Weights of a small contrastive audio-text model: encoder layers 12, text encoder width 384.
Rows from block 4 of the audio encoder, named by matrix and row number. Rows with one number belong to one neuron. Each number is 50 + 15 x the weight over the matrix's rms, rounded and kept within 0 to 99. All counts start at 0.
# fc1: second MLP up (encoder.blocks.4.mlp.fc1.weight, 640x160), inputs 0-159
# fc2: second MLP down (encoder.blocks.4.mlp.fc2.weight, 160x640, transposed), outputs 0-159
fc1.269:50 31 21 42 51 33 42 50 24 38 49 51 43 47 28 41 31 37 65 50 47 54 61 27 48 23 63 43 46 42 22 10 15 33 48 47 49 42 39 18 32 34 24 40 13 14 43 41 31 53 39 28 33 37 31 49 53 45 42 36 33 37 41 42 61 48 59 48 27 59 52 18 37 56 73 37 33 40 47 28 42 42 27 52 53 35 43 46 40 38 40 22 38 63 46 47 63 65 53 32 52 52 39 43 43 47 51 53 53 51 34 70 41 48 26 31 50 61 20 25 31 30 35 18 32 39 34 19 47 47 39 17 30 36 47 36 48 47 33 26 39 35 46 36 59 30 19 35 50 26 34 34 34 46 34 26 21 49 22 21
fc2.269:48 56 78 48 54 41 54 53 31 51 58 48 37 56 55 42 55 50 42 48 46 41 55 58 58 57 50 35 46 52 56 68 54 49 56 56 65 65 47 45 59 51 46 48 42 61 57 55 47 40 58 53 37 55 49 44 45 37 44 59 64 46 60 32 57 45 41 31 58 62 58 64 43 37 55 66 73 58 44 60 57 50 36 54 66 53 43 57 50 52 49 47 41 18 47 48 62 36 54 58 30 50 58 44 52 46 32 34 49 64 29 38 41 45 50 52 59 49 53 62 67 49 40 56 44 52 56 47 33 49 59 38 45 42 35 44 51 40 57 52 38 46 53 42 49 51 51 51 66 66 43 44 46 60 42 49 58 37 47 45
fc1.270:38 32 38 55 66 47 47 37 27 54 29 63 36 53 51 38 49 41 33 44 42 60 61 53 33 56 55 41 18 28 09 00 44 33 56 31 37 22 40 41 45 31 22 25 35 07 52 47 61 28 35 22 40 59 40 23 62 37 37 48 30 40 32 51 34 33 47 26 54 50 68 36 42 39 68 62 36 41 50 35 47 33 28 52 46 41 39 34 29 47 43 33 36 54 35 50 40 68 65 46 39 39 41 40 33 63 38 40 60 41 24 37 21 41 29 27 27 52 34 30 37 48 27 11 25 50 19 33 34 51 50 13 43 25 47 34 28 32 32 30 22 17 48 42 54 31 34 11 16 37 19 43 21 36 26 04 24 24 09 11
fc2.270:51 57 53 31 50 43 50 46 55 42 48 83 31 39 68 58 56 56 40 45 42 45 37 56 57 40 73 23 64 57 57 41 72 64 56 38 55 50 46 34 45 41 49 43 20 43 35 51 48 56 44 36 39 51 62 45 61 40 32 68 58 43 63 23 49 34 53 58 25 72 46 49 41 57 59 55 49 45 39 52 44 40 43 54 39 44 42 35 45 55 49 27 33 19 46 58 46 52 49 55 53 66 59 52 57 47 35 48 62 70 54 45 46 44 41 42 55 43 31 46 34 56 42 35 33 36 48 32 43 42 46 57 46 31 42 35 32 45 44 60 33 49 47 44 68 58 34 44 46 25 41 30 37 39 64 45 33 27 53 60
fc1.271:57 24 34 56 64 22 55 36 36 36 42 42 55 46 69 53 44 50 50 54 34 51 58 61 39 42 47 41 39 27 22 12 06 28 39 28 40 41 21 31 41 34 39 42 10 22 44 64 44 21 52 12 40 52 59 52 51 58 31 58 08 51 34 31 51 42 55 18 31 42 49 15 46 60 69 39 42 31 36 24 44 41 30 36 46 38 37 17 48 31 53 28 30 36 43 49 68 50 46 48 43 40 45 39 52 64 53 50 47 67 19 53 28 40 21 30 25 49 29 44 34 24 23 08 39 32 35 11 32 46 44 30 26 18 17 35 42 39 24 47 27 38 29 05 45 33 28 35 43 31 12 38 37 23 43 07 30 27 38 35
fc2.271:57 50 59 47 41 40 59 47 15 27 36 69 37 35 51 32 57 64 25 48 27 57 45 60 48 33 64 21 42 54 39 42 50 41 60 27 48 32 34 15 50 40 59 51 21 31 43 49 49 54 35 40 61 41 39 59 53 54 12 57 56 34 57 38 73 30 65 42 34 71 57 38 44 51 68 35 33 56 46 27 56 35 23 58 44 56 15 34 42 56 52 19 31 24 36 53 61 61 50 35 36 40 56 44 52 69 44 41 67 67 31 56 44 32 29 39 59 39 36 53 44 57 19 30 34 43 36 54 46 35 41 30 40 21 40 35 36 40 45 43 13 36 40 62 48 35 30 59 54 23 34 21 29 33 38 20 26 14 34 16
fc1.272:62 48 51 49 49 56 67 49 50 31 63 47 55 59 54 26 31 60 54 44 38 58 40 34 65 53 53 40 49 47 43 41 45 56 47 45 42 43 53 49 49 52 48 42 28 39 54 59 43 55 56 46 45 40 59 44 59 48 65 71 63 37 42 53 44 39 76 43 31 64 42 59 50 38 53 45 46 30 46 62 47 40 35 38 48 35 39 42 45 45 39 42 41 59 39 64 50 53 61 50 44 35 59 44 57 53 66 37 66 49 33 53 36 40 19 44 42 59 29 44 33 49 08 45 30 44 53 21 48 58 54 48 47 24 49 34 30 47 40 62 54 37 31 30 51 46 43 37 47 48 48 43 33 38 45 53 22 38 49 25
fc2.272:53 44 52 65 53 31 42 44 40 49 54 59 52 62 42 51 61 38 53 59 46 37 43 49 39 51 56 61 42 42 61 49 49 61 54 55 52 51 35 45 58 57 52 51 40 36 57 51 47 25 40 48 38 53 53 54 60 30 22 70 52 64 59 51 36 50 38 47 57 43 73 44 40 35 43 50 53 50 36 53 59 48 63 53 52 72 80 40 42 46 55 59 45 52 45 29 49 49 49 35 45 45 51 39 47 48 46 45 55 58 65 42 50 62 57 54 32 51 65 60 54 46 66 61 20 33 36 69 85 49 73 50 53 32 32 34 46 33 72 51 52 52 53 32 33 60 55 60 57 52 41 51 58 42 45 28 52 42 56 51
fc1.273:49 55 35 32 49 44 48 34 44 47 39 68 48 33 67 44 48 57 45 50 54 60 58 41 39 22 54 34 21 25 48 05 44 50 41 26 48 33 39 24 35 45 42 35 25 15 56 53 36 45 43 27 53 57 52 18 68 54 23 58 27 56 47 25 56 34 62 36 29 49 37 55 34 62 66 32 57 35 38 28 46 52 49 39 56 34 56 45 31 50 53 45 37 35 56 53 42 56 58 34 30 43 43 41 52 61 51 54 48 67 46 55 30 16 44 30 28 46 23 33 29 16 60 18 33 37 19 19 30 40 36 21 33 24 28 31 49 31 23 24 47 32 30 47 46 31 12 34 33 34 50 21 44 31 28 20 39 50 22 30
fc2.273:53 58 60 39 37 41 58 45 27 36 40 72 52 47 47 36 31 68 44 36 23 56 13 46 62 42 30 37 46 31 66 35 49 54 48 56 53 64 47 36 52 49 38 51 51 52 49 49 55 48 30 43 33 43 42 64 25 29 58 50 44 34 34 40 46 57 42 48 48 66 34 47 46 36 48 59 57 36 56 31 48 43 27 45 35 47 46 38 39 51 56 42 32 21 43 50 60 52 51 34 39 59 63 40 48 50 49 66 58 53 36 42 41 26 56 49 44 44 49 62 36 61 41 56 37 59 50 53 64 42 42 41 35 52 26 41 45 54 60 30 63 42 43 53 48 47 66 66 60 49 41 55 49 55 47 54 41 17 49 42
fc1.274:57 33 22 64 58 39 61 45 26 49 53 35 49 31 44 42 22 53 39 49 60 65 41 29 46 56 48 50 52 46 61 29 52 46 57 50 57 46 49 08 61 41 30 56 32 57 48 50 57 52 55 36 20 45 62 44 39 40 40 59 42 65 43 48 53 35 47 50 25 48 38 44 35 57 56 41 35 31 36 46 40 38 39 59 65 44 48 43 34 60 48 37 39 53 47 54 48 43 42 32 28 55 54 46 56 48 41 29 50 65 17 66 63 57 21 54 53 49 45 31 29 48 53 32 45 40 34 36 53 28 36 54 47 48 28 25 42 47 46 50 30 43 39 35 54 48 29 41 62 29 49 53 45 61 26 26 38 42 27 62
fc2.274:37 72 78 63 51 43 59 47 71 51 34 54 44 45 59 57 75 45 51 49 45 66 40 52 45 36 34 52 49 50 50 63 38 62 63 50 40 74 45 55 45 55 46 52 64 58 50 52 48 71 59 42 59 52 45 47 45 36 69 51 59 71 70 57 43 72 58 53 51 70 45 57 49 62 58 57 71 71 59 36 67 62 61 45 43 50 62 67 37 60 46 53 35 34 52 35 38 44 59 55 71 45 22 40 51 38 45 49 60 43 82 45 30 60 73 53 52 45 39 52 53 56 61 84 59 54 55 22 46 49 57 50 54 35 41 33 43 44 49 43 43 16 53 78 64 67 50 44 51 56 66 32 33 59 38 54 59 52 52 44
fc1.275:64 41 38 37 44 29 23 35 41 47 28 60 58 45 54 58 40 42 40 68 29 59 63 42 59 54 51 39 34 25 11 18 39 15 35 40 43 39 46 30 51 27 45 32 19 16 41 63 37 13 55 25 55 58 53 32 46 61 17 45 33 42 47 30 39 56 61 15 40 45 67 37 46 50 59 33 33 58 49 39 52 43 19 64 47 47 53 22 36 36 59 26 24 57 41 64 62 60 68 57 41 44 46 45 39 55 46 38 71 70 31 49 43 12 50 39 47 49 45 49 44 31 36 16 16 30 19 12 48 37 42 19 32 35 38 42 38 33 50 51 40 47 17 29 62 49 21 34 16 16 25 17 34 44 48 19 26 51 34 18
fc2.275:55 46 54 62 63 47 61 48 25 47 46 42 44 40 56 34 47 49 51 44 40 47 54 60 40 50 56 47 57 61 45 48 52 60 50 68 48 49 50 50 53 46 78 49 43 55 52 62 51 34 44 43 51 52 46 64 53 46 29 62 68 39 48 51 61 32 41 61 37 56 57 52 40 31 49 46 50 53 41 61 47 44 44 51 69 61 54 50 55 33 54 41 50 26 37 42 70 51 50 47 41 47 49 49 48 54 56 38 66 51 31 47 48 43 55 59 38 45 48 52 59 56 14 52 27 43 51 67 69 49 61 50 49 48 47 30 32 28 69 42 49 58 44 58 43 40 59 64 40 47 36 51 53 43 47 62 59 38 52 25
fc1.276:39 41 45 38 38 50 43 48 32 33 27 53 49 48 41 58 59 37 38 74 18 55 51 43 41 48 58 34 17 14 42 29 45 16 41 38 37 30 34 46 32 32 33 25 36 36 60 57 47 41 52 30 35 47 33 32 55 59 26 61 44 33 51 12 34 25 66 21 59 23 67 36 46 41 48 32 56 35 38 41 42 30 37 61 28 27 28 44 63 22 50 29 40 38 36 44 48 45 49 34 43 61 33 58 43 44 66 38 44 53 39 57 46 42 22 44 36 39 35 29 30 45 19 07 43 45 28 23 23 29 44 20 30 35 31 20 44 34 30 41 20 42 45 27 33 32 16 25 21 37 28 41 53 35 31 14 42 39 49 32
fc2.276:68 45 56 59 46 29 90 42 32 31 39 57 47 48 61 31 61 43 49 52 39 46 64 69 56 44 40 54 45 45 38 42 51 29 53 44 58 30 58 40 54 34 67 40 36 39 60 46 53 53 33 35 59 52 57 50 54 59 36 45 53 34 41 49 58 35 58 54 29 58 58 46 53 44 58 47 45 64 45 35 46 56 52 52 44 61 48 62 43 33 36 30 43 32 53 63 41 48 57 29 61 41 47 45 59 72 35 51 65 59 43 42 21 47 46 61 41 39 44 50 46 46 27 51 34 47 37 55 65 49 37 28 40 51 43 39 40 34 60 44 49 35 38 46 73 47 42 59 41 49 51 41 38 49 41 56 46 13 24 32
fc1.277:41 26 46 49 30 56 25 35 36 11 56 42 65 60 34 67 50 36 63 37 52 32 42 51 46 52 77 43 61 30 29 22 28 54 60 53 07 55 48 33 43 44 28 42 49 25 48 54 47 67 36 42 61 55 65 60 29 56 23 57 70 51 55 54 49 36 60 36 43 21 50 39 47 36 68 50 65 51 34 50 56 61 39 52 63 52 61 49 35 41 48 53 49 70 53 36 60 64 70 56 49 37 44 59 42 26 39 50 39 56 40 56 22 38 67 42 38 40 48 54 60 26 35 29 38 43 33 61 23 42 43 52 42 37 51 34 41 49 48 50 25 35 47 49 55 32 37 24 59 53 45 68 45 48 46 68 37 63 61 27
fc2.277:69 67 59 61 94 41 65 52 78 52 76 43 63 46 57 22 19 39 64 51 64 56 46 37 50 49 43 65 63 61 99 74 55 66 35 69 41 61 21 74 63 74 49 62 50 49 53 56 69 41 68 67 58 70 86 63 51 28 74 60 51 46 51 52 45 90 26 70 62 41 73 42 60 37 64 96 51 53 69 77 44 48 58 39 53 44 39 65 73 48 53 46 68 17 49 59 47 49 47 51 36 34 29 43 28 72 43 44 67 47 53 13 56 20 73 43 36 54 54 48 56 66 79 99 56 68 78 42 81 56 91 55 44 47 63 70 58 49 44 55 63 72 49 64 51 53 93 72 39 65 53 65 51 73 53 41 42 32 43 70
fc1.278:72 54 24 55 25 47 54 55 37 51 36 46 47 54 35 38 58 65 63 63 25 45 35 29 42 65 44 45 59 26 28 43 66 31 34 41 60 64 46 43 57 31 43 26 54 41 53 67 29 36 46 25 56 55 56 21 62 58 25 59 43 50 40 29 42 31 49 28 52 33 51 34 41 41 66 37 38 39 58 25 46 56 59 48 50 44 34 48 46 39 56 32 47 61 64 50 62 42 47 31 64 34 64 48 46 49 36 49 29 70 60 60 34 28 37 46 26 47 41 49 39 45 32 40 34 36 40 50 35 47 66 47 36 37 34 21 22 37 59 39 39 35 50 22 49 51 36 40 46 34 54 36 47 36 54 51 47 62 60 13
fc2.278:67 24 48 55 60 33 51 29 30 49 45 59 42 43 54 18 49 40 59 78 43 55 78 61 51 37 74 32 44 75 55 95 49 35 79 42 30 50 40 58 47 85 33 44 67 64 52 46 56 50 59 79 36 55 38 68 77 53 58 47 51 43 55 54 46 57 35 53 48 68 57 35 64 46 67 36 26 46 31 69 71 39 72 37 29 57 91 82 57 34 43 25 43 55 51 41 43 57 43 26 47 58 45 38 34 47 38 20 41 49 82 40 32 33 48 37 56 49 38 46 49 43 76 75 50 60 55 40 75 56 18 28 43 59 60 81 52 33 55 44 66 56 45 47 54 65 66 69 34 53 48 32 68 67 58 46 40 37 26 43
fc1.279:39 32 52 53 72 42 37 40 34 31 27 44 43 35 47 29 37 54 46 46 38 47 54 31 37 33 59 40 50 53 42 47 23 29 36 47 48 21 36 17 42 32 21 32 20 40 41 56 48 53 56 24 39 40 40 58 60 44 15 49 41 33 41 43 35 48 56 33 37 45 37 16 44 55 47 24 49 44 29 30 46 39 43 47 55 38 25 33 33 34 50 29 48 57 37 42 65 53 55 46 30 56 30 58 64 56 58 34 52 59 38 48 35 33 30 56 38 56 29 38 59 48 52 42 08 35 29 41 44 45 52 42 48 35 16 25 33 25 54 55 21 32 40 48 48 41 48 31 45 31 25 47 44 21 54 31 14 15 44 25
fc2.279:49 61 52 44 51 52 64 35 41 46 48 67 39 65 53 39 51 50 50 50 49 52 81 59 62 47 45 32 50 51 32 62 50 52 64 43 42 60 51 53 44 71 50 61 44 32 59 44 47 62 55 56 52 52 55 62 53 74 58 45 38 48 65 37 51 58 40 56 48 68 65 39 50 45 56 43 52 71 40 47 49 56 38 52 51 45 56 51 31 57 50 50 35 43 52 50 65 41 48 62 49 49 32 41 54 44 50 44 47 56 75 35 42 51 54 54 68 52 52 57 52 46 24 55 39 41 51 53 32 48 55 50 44 44 46 29 58 48 54 58 38 30 54 51 52 56 49 64 60 47 58 50 45 65 35 47 66 60 48 45
fc1.280:61 20 59 40 42 37 62 44 27 41 23 58 40 43 65 46 54 55 25 62 43 48 44 30 43 55 49 13 24 29 36 10 20 29 40 20 20 37 30 25 45 16 36 42 33 04 38 44 40 54 35 19 48 55 32 32 63 60 30 45 54 36 44 29 50 52 48 29 37 38 43 46 56 51 67 39 18 34 40 51 60 46 49 53 47 30 49 63 27 37 51 47 34 53 36 46 34 38 59 40 54 29 54 55 51 55 70 42 60 45 31 41 32 19 35 39 50 52 32 23 43 24 20 29 16 49 26 34 55 33 31 32 32 40 29 31 48 31 36 33 28 25 44 35 41 21 25 33 23 21 22 48 36 24 22 28 22 25 34 38
fc2.280:45 68 53 49 48 35 63 38 39 50 47 44 32 50 55 57 38 48 56 58 61 54 50 44 40 49 36 38 55 44 53 34 58 69 45 66 53 42 21 43 54 47 39 40 45 20 55 47 52 64 50 39 38 45 57 46 58 51 40 62 47 60 71 52 56 57 57 53 59 46 24 59 46 51 66 54 57 73 40 45 44 45 60 44 51 50 62 35 32 40 44 30 42 52 49 48 49 50 55 56 64 60 36 48 58 59 41 35 62 65 58 46 51 61 44 63 34 47 47 59 64 52 35 39 34 57 45 46 64 46 52 51 41 41 49 49 45 40 52 49 37 45 54 23 43 34 74 62 45 56 38 52 32 30 44 38 38 42 40 37
fc1.281:53 19 39 47 73 48 43 47 13 46 45 42 45 49 64 48 51 42 39 59 27 57 35 35 60 62 50 61 41 45 67 43 70 25 63 27 63 49 32 24 53 44 32 46 35 59 56 50 52 42 50 60 57 52 45 45 65 69 52 40 58 33 49 47 55 59 31 26 57 37 36 65 42 69 50 49 44 45 45 55 44 30 70 61 59 26 43 58 42 54 41 38 24 56 41 60 40 50 65 39 39 50 38 38 50 51 52 20 43 49 63 45 71 37 49 42 32 40 42 61 27 71 58 38 42 41 20 31 53 42 60 18 34 51 36 48 34 50 61 37 46 50 32 37 51 50 45 60 45 19 42 48 38 55 68 54 40 54 53 39
fc2.281:62 55 28 40 35 48 60 49 46 43 43 59 50 57 34 67 45 46 60 44 58 41 54 26 18 56 49 67 56 57 36 84 46 71 48 61 56 68 66 50 63 52 53 52 72 67 59 40 51 32 37 60 22 49 34 43 48 51 64 23 53 41 50 39 72 43 55 97 81 49 50 46 50 52 50 37 41 52 40 31 41 51 56 60 40 53 60 64 53 72 50 61 42 38 55 58 67 52 30 49 53 57 49 45 46 51 55 50 34 50 83 63 35 21 46 58 52 46 80 56 55 59 69 48 64 53 60 75 69 45 44 63 57 73 72 51 51 76 97 55 56 42 58 62 42 39 78 82 68 59 51 69 64 49 62 70 84 41 69 53
fc1.282:63 42 70 57 59 47 73 75 46 32 61 60 39 55 38 46 53 62 35 48 65 55 68 39 57 66 52 58 58 42 19 51 33 58 53 40 37 46 29 24 62 45 57 44 45 35 40 51 53 59 46 29 36 45 66 49 52 52 69 62 63 70 66 39 59 53 62 39 47 55 64 54 40 65 56 55 55 50 60 54 41 55 56 43 70 59 63 47 48 52 52 56 32 45 35 51 52 43 70 36 61 31 58 67 53 70 61 57 66 59 46 43 34 49 30 42 55 40 47 49 42 47 51 58 44 43 64 66 59 41 38 54 64 43 53 41 43 48 58 47 64 57 53 39 60 40 49 41 33 41 54 61 38 52 62 64 61 31 32 37
fc2.282:57 51 41 41 44 48 23 55 58 99 44 58 35 60 62 55 49 43 44 40 40 26 62 59 47 30 14 61 48 78 47 57 52 49 34 51 88 47 78 59 68 58 57 55 55 59 63 49 54 39 46 52 65 66 43 57 47 70 58 29 40 27 21 41 38 69 54 41 36 56 48 50 64 45 43 51 70 66 61 53 41 38 82 41 55 42 41 25 60 29 63 50 48 40 50 52 39 61 20 61 45 43 61 42 56 52 52 62 42 39 66 46 69 32 74 46 69 42 60 41 63 59 45 66 75 44 63 63 41 44 29 72 59 81 80 77 62 63 55 60 74 76 49 47 42 53 58 89 57 81 43 55 43 87 43 74 96 62 48 57
fc1.283:53 48 40 67 45 32 38 49 64 30 56 38 52 44 49 73 41 51 54 51 46 46 33 52 43 69 58 37 62 58 55 46 55 37 49 65 26 55 57 24 55 34 43 33 49 38 37 46 38 38 55 42 28 54 63 58 51 33 69 29 47 43 53 56 49 45 43 53 45 46 52 36 32 64 45 55 68 47 43 44 29 62 31 68 63 35 57 45 46 36 55 36 32 61 36 30 74 59 71 28 38 31 45 57 43 45 47 58 51 63 69 44 27 44 40 54 56 42 40 46 38 42 61 49 57 44 64 57 62 60 77 41 45 40 47 25 19 38 68 61 46 52 32 43 49 41 54 37 63 35 60 65 31 64 21 64 46 39 52 53
fc2.283:32 50 55 40 62 62 43 15 41 84 45 48 33 56 43 22 54 45 33 36 48 72 77 36 34 53 15 73 35 65 90 92 61 57 43 43 87 63 27 73 73 86 59 79 43 86 40 49 42 57 74 86 82 71 77 56 80 63 34 70 56 46 58 63 45 52 49 19 57 62 52 52 67 50 89 53 45 53 29 86 54 36 66 25 59 26 79 44 66 40 44 19 78 27 68 63 39 36 17 92 49 64 41 55 39 30 46 52 47 35 61 10 95 59 30 48 25 47 58 32 75 65 70 57 71 56 99 26 78 54 49 99 53 51 81 89 70 52 62 66 59 66 60 84 59 59 81 81 59 66 34 68 69 74 72 85 64 83 74 70
fc1.284:71 41 48 46 41 53 38 35 70 25 50 49 60 73 69 32 42 45 55 53 27 66 40 35 37 50 67 40 44 17 49 56 45 59 47 61 32 28 37 40 54 57 29 62 35 56 43 38 39 45 44 22 36 50 30 43 43 52 34 55 65 45 41 44 31 41 51 61 56 62 41 39 44 21 45 61 53 36 52 59 61 45 39 32 56 40 57 55 58 57 56 38 21 45 41 39 51 56 64 54 44 65 46 45 42 45 50 48 48 61 40 36 48 27 42 37 50 64 53 62 28 73 51 48 42 46 41 47 69 49 41 61 32 50 42 30 51 44 68 55 40 51 39 51 74 23 46 15 38 52 35 40 41 52 39 41 33 51 50 13
fc2.284:65 66 15 51 70 58 46 51 08 54 51 66 47 37 53 37 81 67 34 56 63 44 75 16 60 62 69 77 79 64 77 45 55 47 45 42 56 28 54 43 59 99 59 47 61 70 75 50 43 42 44 61 37 58 64 52 65 70 60 48 71 63 26 45 37 57 32 48 80 51 71 41 41 83 41 45 55 62 76 73 73 53 64 66 13 64 48 33 54 56 55 54 53 50 39 22 75 37 57 40 49 84 06 47 45 41 65 25 38 62 63 47 48 40 50 37 64 47 62 57 71 63 73 32 74 41 58 53 63 75 89 99 37 43 51 64 55 81 67 56 59 43 50 67 35 51 60 91 36 71 68 68 65 43 66 28 50 48 84 65
fc1.285:66 33 38 31 44 59 43 48 54 32 61 38 61 30 63 53 56 42 52 44 45 61 41 41 71 25 63 53 54 36 48 56 43 34 61 38 37 58 14 31 40 37 29 39 54 41 36 46 70 61 53 58 45 43 37 56 55 43 50 48 52 34 53 67 51 40 38 18 48 50 39 44 54 43 68 58 42 49 61 55 71 53 35 49 35 40 42 28 50 48 38 39 44 64 48 48 51 54 64 70 41 43 35 53 29 48 32 23 64 56 28 49 56 25 60 58 26 47 48 45 52 49 58 54 18 40 30 31 58 63 44 36 51 55 58 52 38 33 45 48 33 64 27 54 40 25 57 34 31 47 37 39 56 49 59 35 47 50 42 34
fc2.285:47 63 82 70 67 32 68 50 29 41 45 51 41 53 45 43 65 68 76 52 82 52 73 44 44 51 34 37 69 69 64 56 64 73 51 55 46 59 49 67 54 53 68 54 31 26 61 43 48 71 45 49 41 52 75 46 43 47 33 64 46 51 36 43 33 51 56 61 66 57 52 52 56 52 49 46 57 36 52 64 36 64 36 59 60 35 55 77 39 39 50 49 44 29 39 54 47 59 39 37 51 52 58 41 56 49 69 36 39 59 57 32 43 74 59 44 61 53 52 47 77 55 39 44 89 47 56 74 51 50 36 67 53 50 39 60 46 58 71 44 49 43 60 37 58 62 42 50 68 56 48 66 59 51 51 72 55 40 44 46
fc1.286:61 38 59 47 62 52 56 42 37 38 19 54 38 39 46 66 45 70 73 46 51 57 64 51 61 55 46 41 68 68 37 50 72 35 59 46 48 38 48 53 32 26 27 38 45 68 46 29 44 37 40 42 56 54 63 43 70 42 50 48 63 44 52 33 24 49 43 63 56 62 60 43 58 51 43 32 37 56 57 37 63 38 71 36 33 53 42 45 45 60 49 41 62 44 63 56 55 47 60 29 56 50 52 48 39 66 36 30 45 25 34 51 63 39 43 58 45 51 39 60 46 58 52 43 38 40 63 52 59 55 66 56 59 46 40 52 67 30 35 50 63 38 37 48 73 55 59 31 23 47 43 38 51 23 33 35 41 52 40 58
fc2.286:63 47 67 41 24 67 22 66 66 59 78 49 51 50 46 20 50 72 54 56 63 52 31 58 33 33 58 68 21 47 78 50 46 70 48 56 57 69 37 55 66 61 65 62 58 39 63 45 48 81 42 45 61 56 47 54 40 31 59 53 37 18 32 41 66 55 79 56 51 46 56 52 58 51 45 57 57 58 41 45 43 60 23 36 62 32 58 41 60 48 51 55 40 55 45 53 67 46 50 59 50 50 37 49 50 52 69 69 53 50 39 37 64 46 62 57 48 51 39 48 88 48 32 64 58 75 64 77 50 54 43 37 43 37 70 74 50 80 62 46 61 59 68 65 24 65 69 30 90 63 44 47 60 60 47 73 51 42 59 45
fc1.287:54 43 41 45 57 23 67 42 50 53 31 53 68 29 43 41 48 60 28 79 27 63 63 61 47 36 67 29 40 38 17 36 35 12 42 71 44 41 46 24 29 11 38 49 30 38 58 54 46 38 47 40 49 53 28 44 38 54 24 45 43 56 31 51 56 50 80 38 42 27 47 27 44 57 71 61 33 52 41 34 47 40 53 44 46 34 21 54 59 46 44 35 37 54 41 39 54 47 66 47 30 30 47 44 63 38 38 44 55 37 28 64 40 40 34 61 37 38 34 58 26 25 17 23 30 41 27 45 51 38 49 34 53 34 25 26 25 25 41 46 33 53 30 29 42 30 27 43 48 47 46 18 46 30 34 50 48 44 43 18
fc2.287:40 63 64 56 56 51 45 44 28 40 50 62 58 47 48 66 70 40 50 59 66 44 62 45 52 41 36 50 45 43 44 48 43 69 54 35 58 54 38 46 42 55 57 47 65 46 53 33 39 47 43 40 42 49 56 63 57 52 58 65 63 31 49 64 69 47 38 21 53 64 56 45 37 35 56 35 46 51 37 59 52 67 28 61 48 53 53 50 45 55 46 35 59 40 37 46 54 47 41 60 44 59 39 61 43 41 41 43 49 63 60 44 42 37 36 40 49 48 46 51 56 54 31 57 28 40 49 64 34 45 44 42 48 29 42 50 43 36 44 54 39 41 27 34 49 44 62 60 29 36 46 35 58 53 60 35 51 59 47 51
fc1.288:63 29 36 30 56 54 60 32 49 44 24 47 33 34 57 29 55 53 32 57 31 54 37 35 50 48 46 34 29 21 40 36 26 24 53 34 22 43 25 20 36 51 43 22 35 30 32 65 50 47 49 37 43 51 50 55 53 46 20 51 34 35 40 30 41 35 69 37 27 43 46 29 34 41 76 29 34 34 48 28 44 39 26 49 44 40 16 38 47 37 46 57 28 32 53 74 50 50 65 39 53 41 57 66 56 57 51 40 60 53 16 55 19 25 22 69 32 57 29 33 44 37 34 33 32 28 33 41 46 37 33 13 40 22 35 29 32 26 47 37 33 31 43 18 39 54 35 28 26 41 32 39 49 22 32 11 46 22 18 10
fc2.288:56 56 65 36 53 52 60 57 48 32 55 44 46 44 60 63 44 44 53 51 40 43 49 55 57 21 64 34 47 61 49 49 63 55 68 47 50 48 56 45 49 65 30 35 45 31 48 56 38 48 45 38 49 55 47 41 54 43 47 42 64 57 50 58 65 59 36 79 44 58 63 62 44 64 58 53 59 53 44 34 63 46 48 55 35 47 56 56 47 47 47 28 23 49 51 43 43 49 62 48 70 46 52 48 63 49 42 48 53 60 35 61 33 36 57 52 73 53 46 60 65 45 32 51 35 58 43 66 47 45 40 52 53 32 58 38 41 57 28 47 47 57 58 44 52 62 52 55 48 41 56 36 33 55 51 55 26 19 43 42
fc1.289:57 25 28 38 54 25 38 49 22 38 26 55 44 43 43 48 40 47 49 64 39 50 50 51 44 30 47 13 39 39 44 36 14 16 45 29 33 29 51 23 49 27 49 39 24 27 40 67 34 29 46 31 24 54 49 36 45 60 45 46 27 61 51 33 46 55 64 29 38 49 62 39 34 41 52 24 30 47 29 46 50 38 15 47 28 53 42 36 44 61 48 24 45 43 21 43 53 47 47 43 31 54 33 63 49 49 63 39 61 65 38 51 31 36 30 29 16 33 26 38 30 26 50 09 30 47 22 12 44 43 32 20 39 30 20 06 45 31 46 42 48 19 45 24 34 38 34 14 27 44 47 45 37 30 20 28 35 45 29 24
fc2.289:46 65 63 48 49 38 80 56 32 23 33 64 50 45 56 34 53 60 33 63 34 54 29 57 38 39 62 37 50 39 27 44 50 44 64 12 44 47 36 36 46 37 49 29 24 28 50 53 47 55 46 27 47 50 41 48 62 38 18 53 53 51 66 44 77 27 37 55 35 64 58 43 52 47 75 32 45 57 41 28 45 34 28 52 42 62 17 43 27 51 56 22 16 24 46 43 70 48 68 57 25 36 53 35 50 64 30 40 69 58 25 36 24 39 20 38 52 29 41 47 38 42 20 38 14 53 28 47 26 43 35 18 37 09 39 20 29 34 37 40 16 31 36 48 52 41 45 53 37 18 40 19 25 47 34 37 35 00 21 19
fc1.290:52 39 57 30 43 37 41 26 32 60 38 57 33 45 46 46 41 51 63 52 48 58 38 50 67 56 63 41 29 28 38 37 40 38 61 54 23 57 55 42 33 25 23 32 24 17 48 34 58 59 61 46 57 49 53 58 44 50 23 66 40 49 51 31 56 38 50 36 50 39 58 45 39 29 55 53 42 47 23 58 52 62 49 37 53 15 39 31 45 53 40 41 51 42 25 48 56 40 36 41 42 48 45 53 58 71 54 31 50 66 30 34 58 32 26 51 13 56 55 52 41 35 46 25 37 24 44 44 43 68 51 25 36 52 36 50 51 33 29 37 52 37 54 30 35 26 46 20 47 51 35 48 48 32 39 37 47 34 34 52
fc2.290:39 70 54 59 72 70 52 62 54 35 59 83 64 45 55 49 69 51 66 46 46 43 71 69 47 63 41 29 44 61 64 54 24 73 49 37 62 47 56 42 65 72 65 50 62 52 56 85 43 49 47 42 49 46 46 50 46 52 41 20 77 38 50 51 83 56 45 55 43 69 56 59 63 52 55 67 44 62 39 43 54 48 24 41 53 49 58 49 69 57 64 57 55 84 61 55 56 64 48 45 30 50 57 42 50 46 63 58 41 36 63 51 45 64 28 37 51 43 56 53 77 41 69 51 46 76 48 63 79 48 39 56 58 34 45 60 53 57 72 59 41 49 56 69 51 43 49 50 81 76 43 48 42 62 59 64 62 47 48 42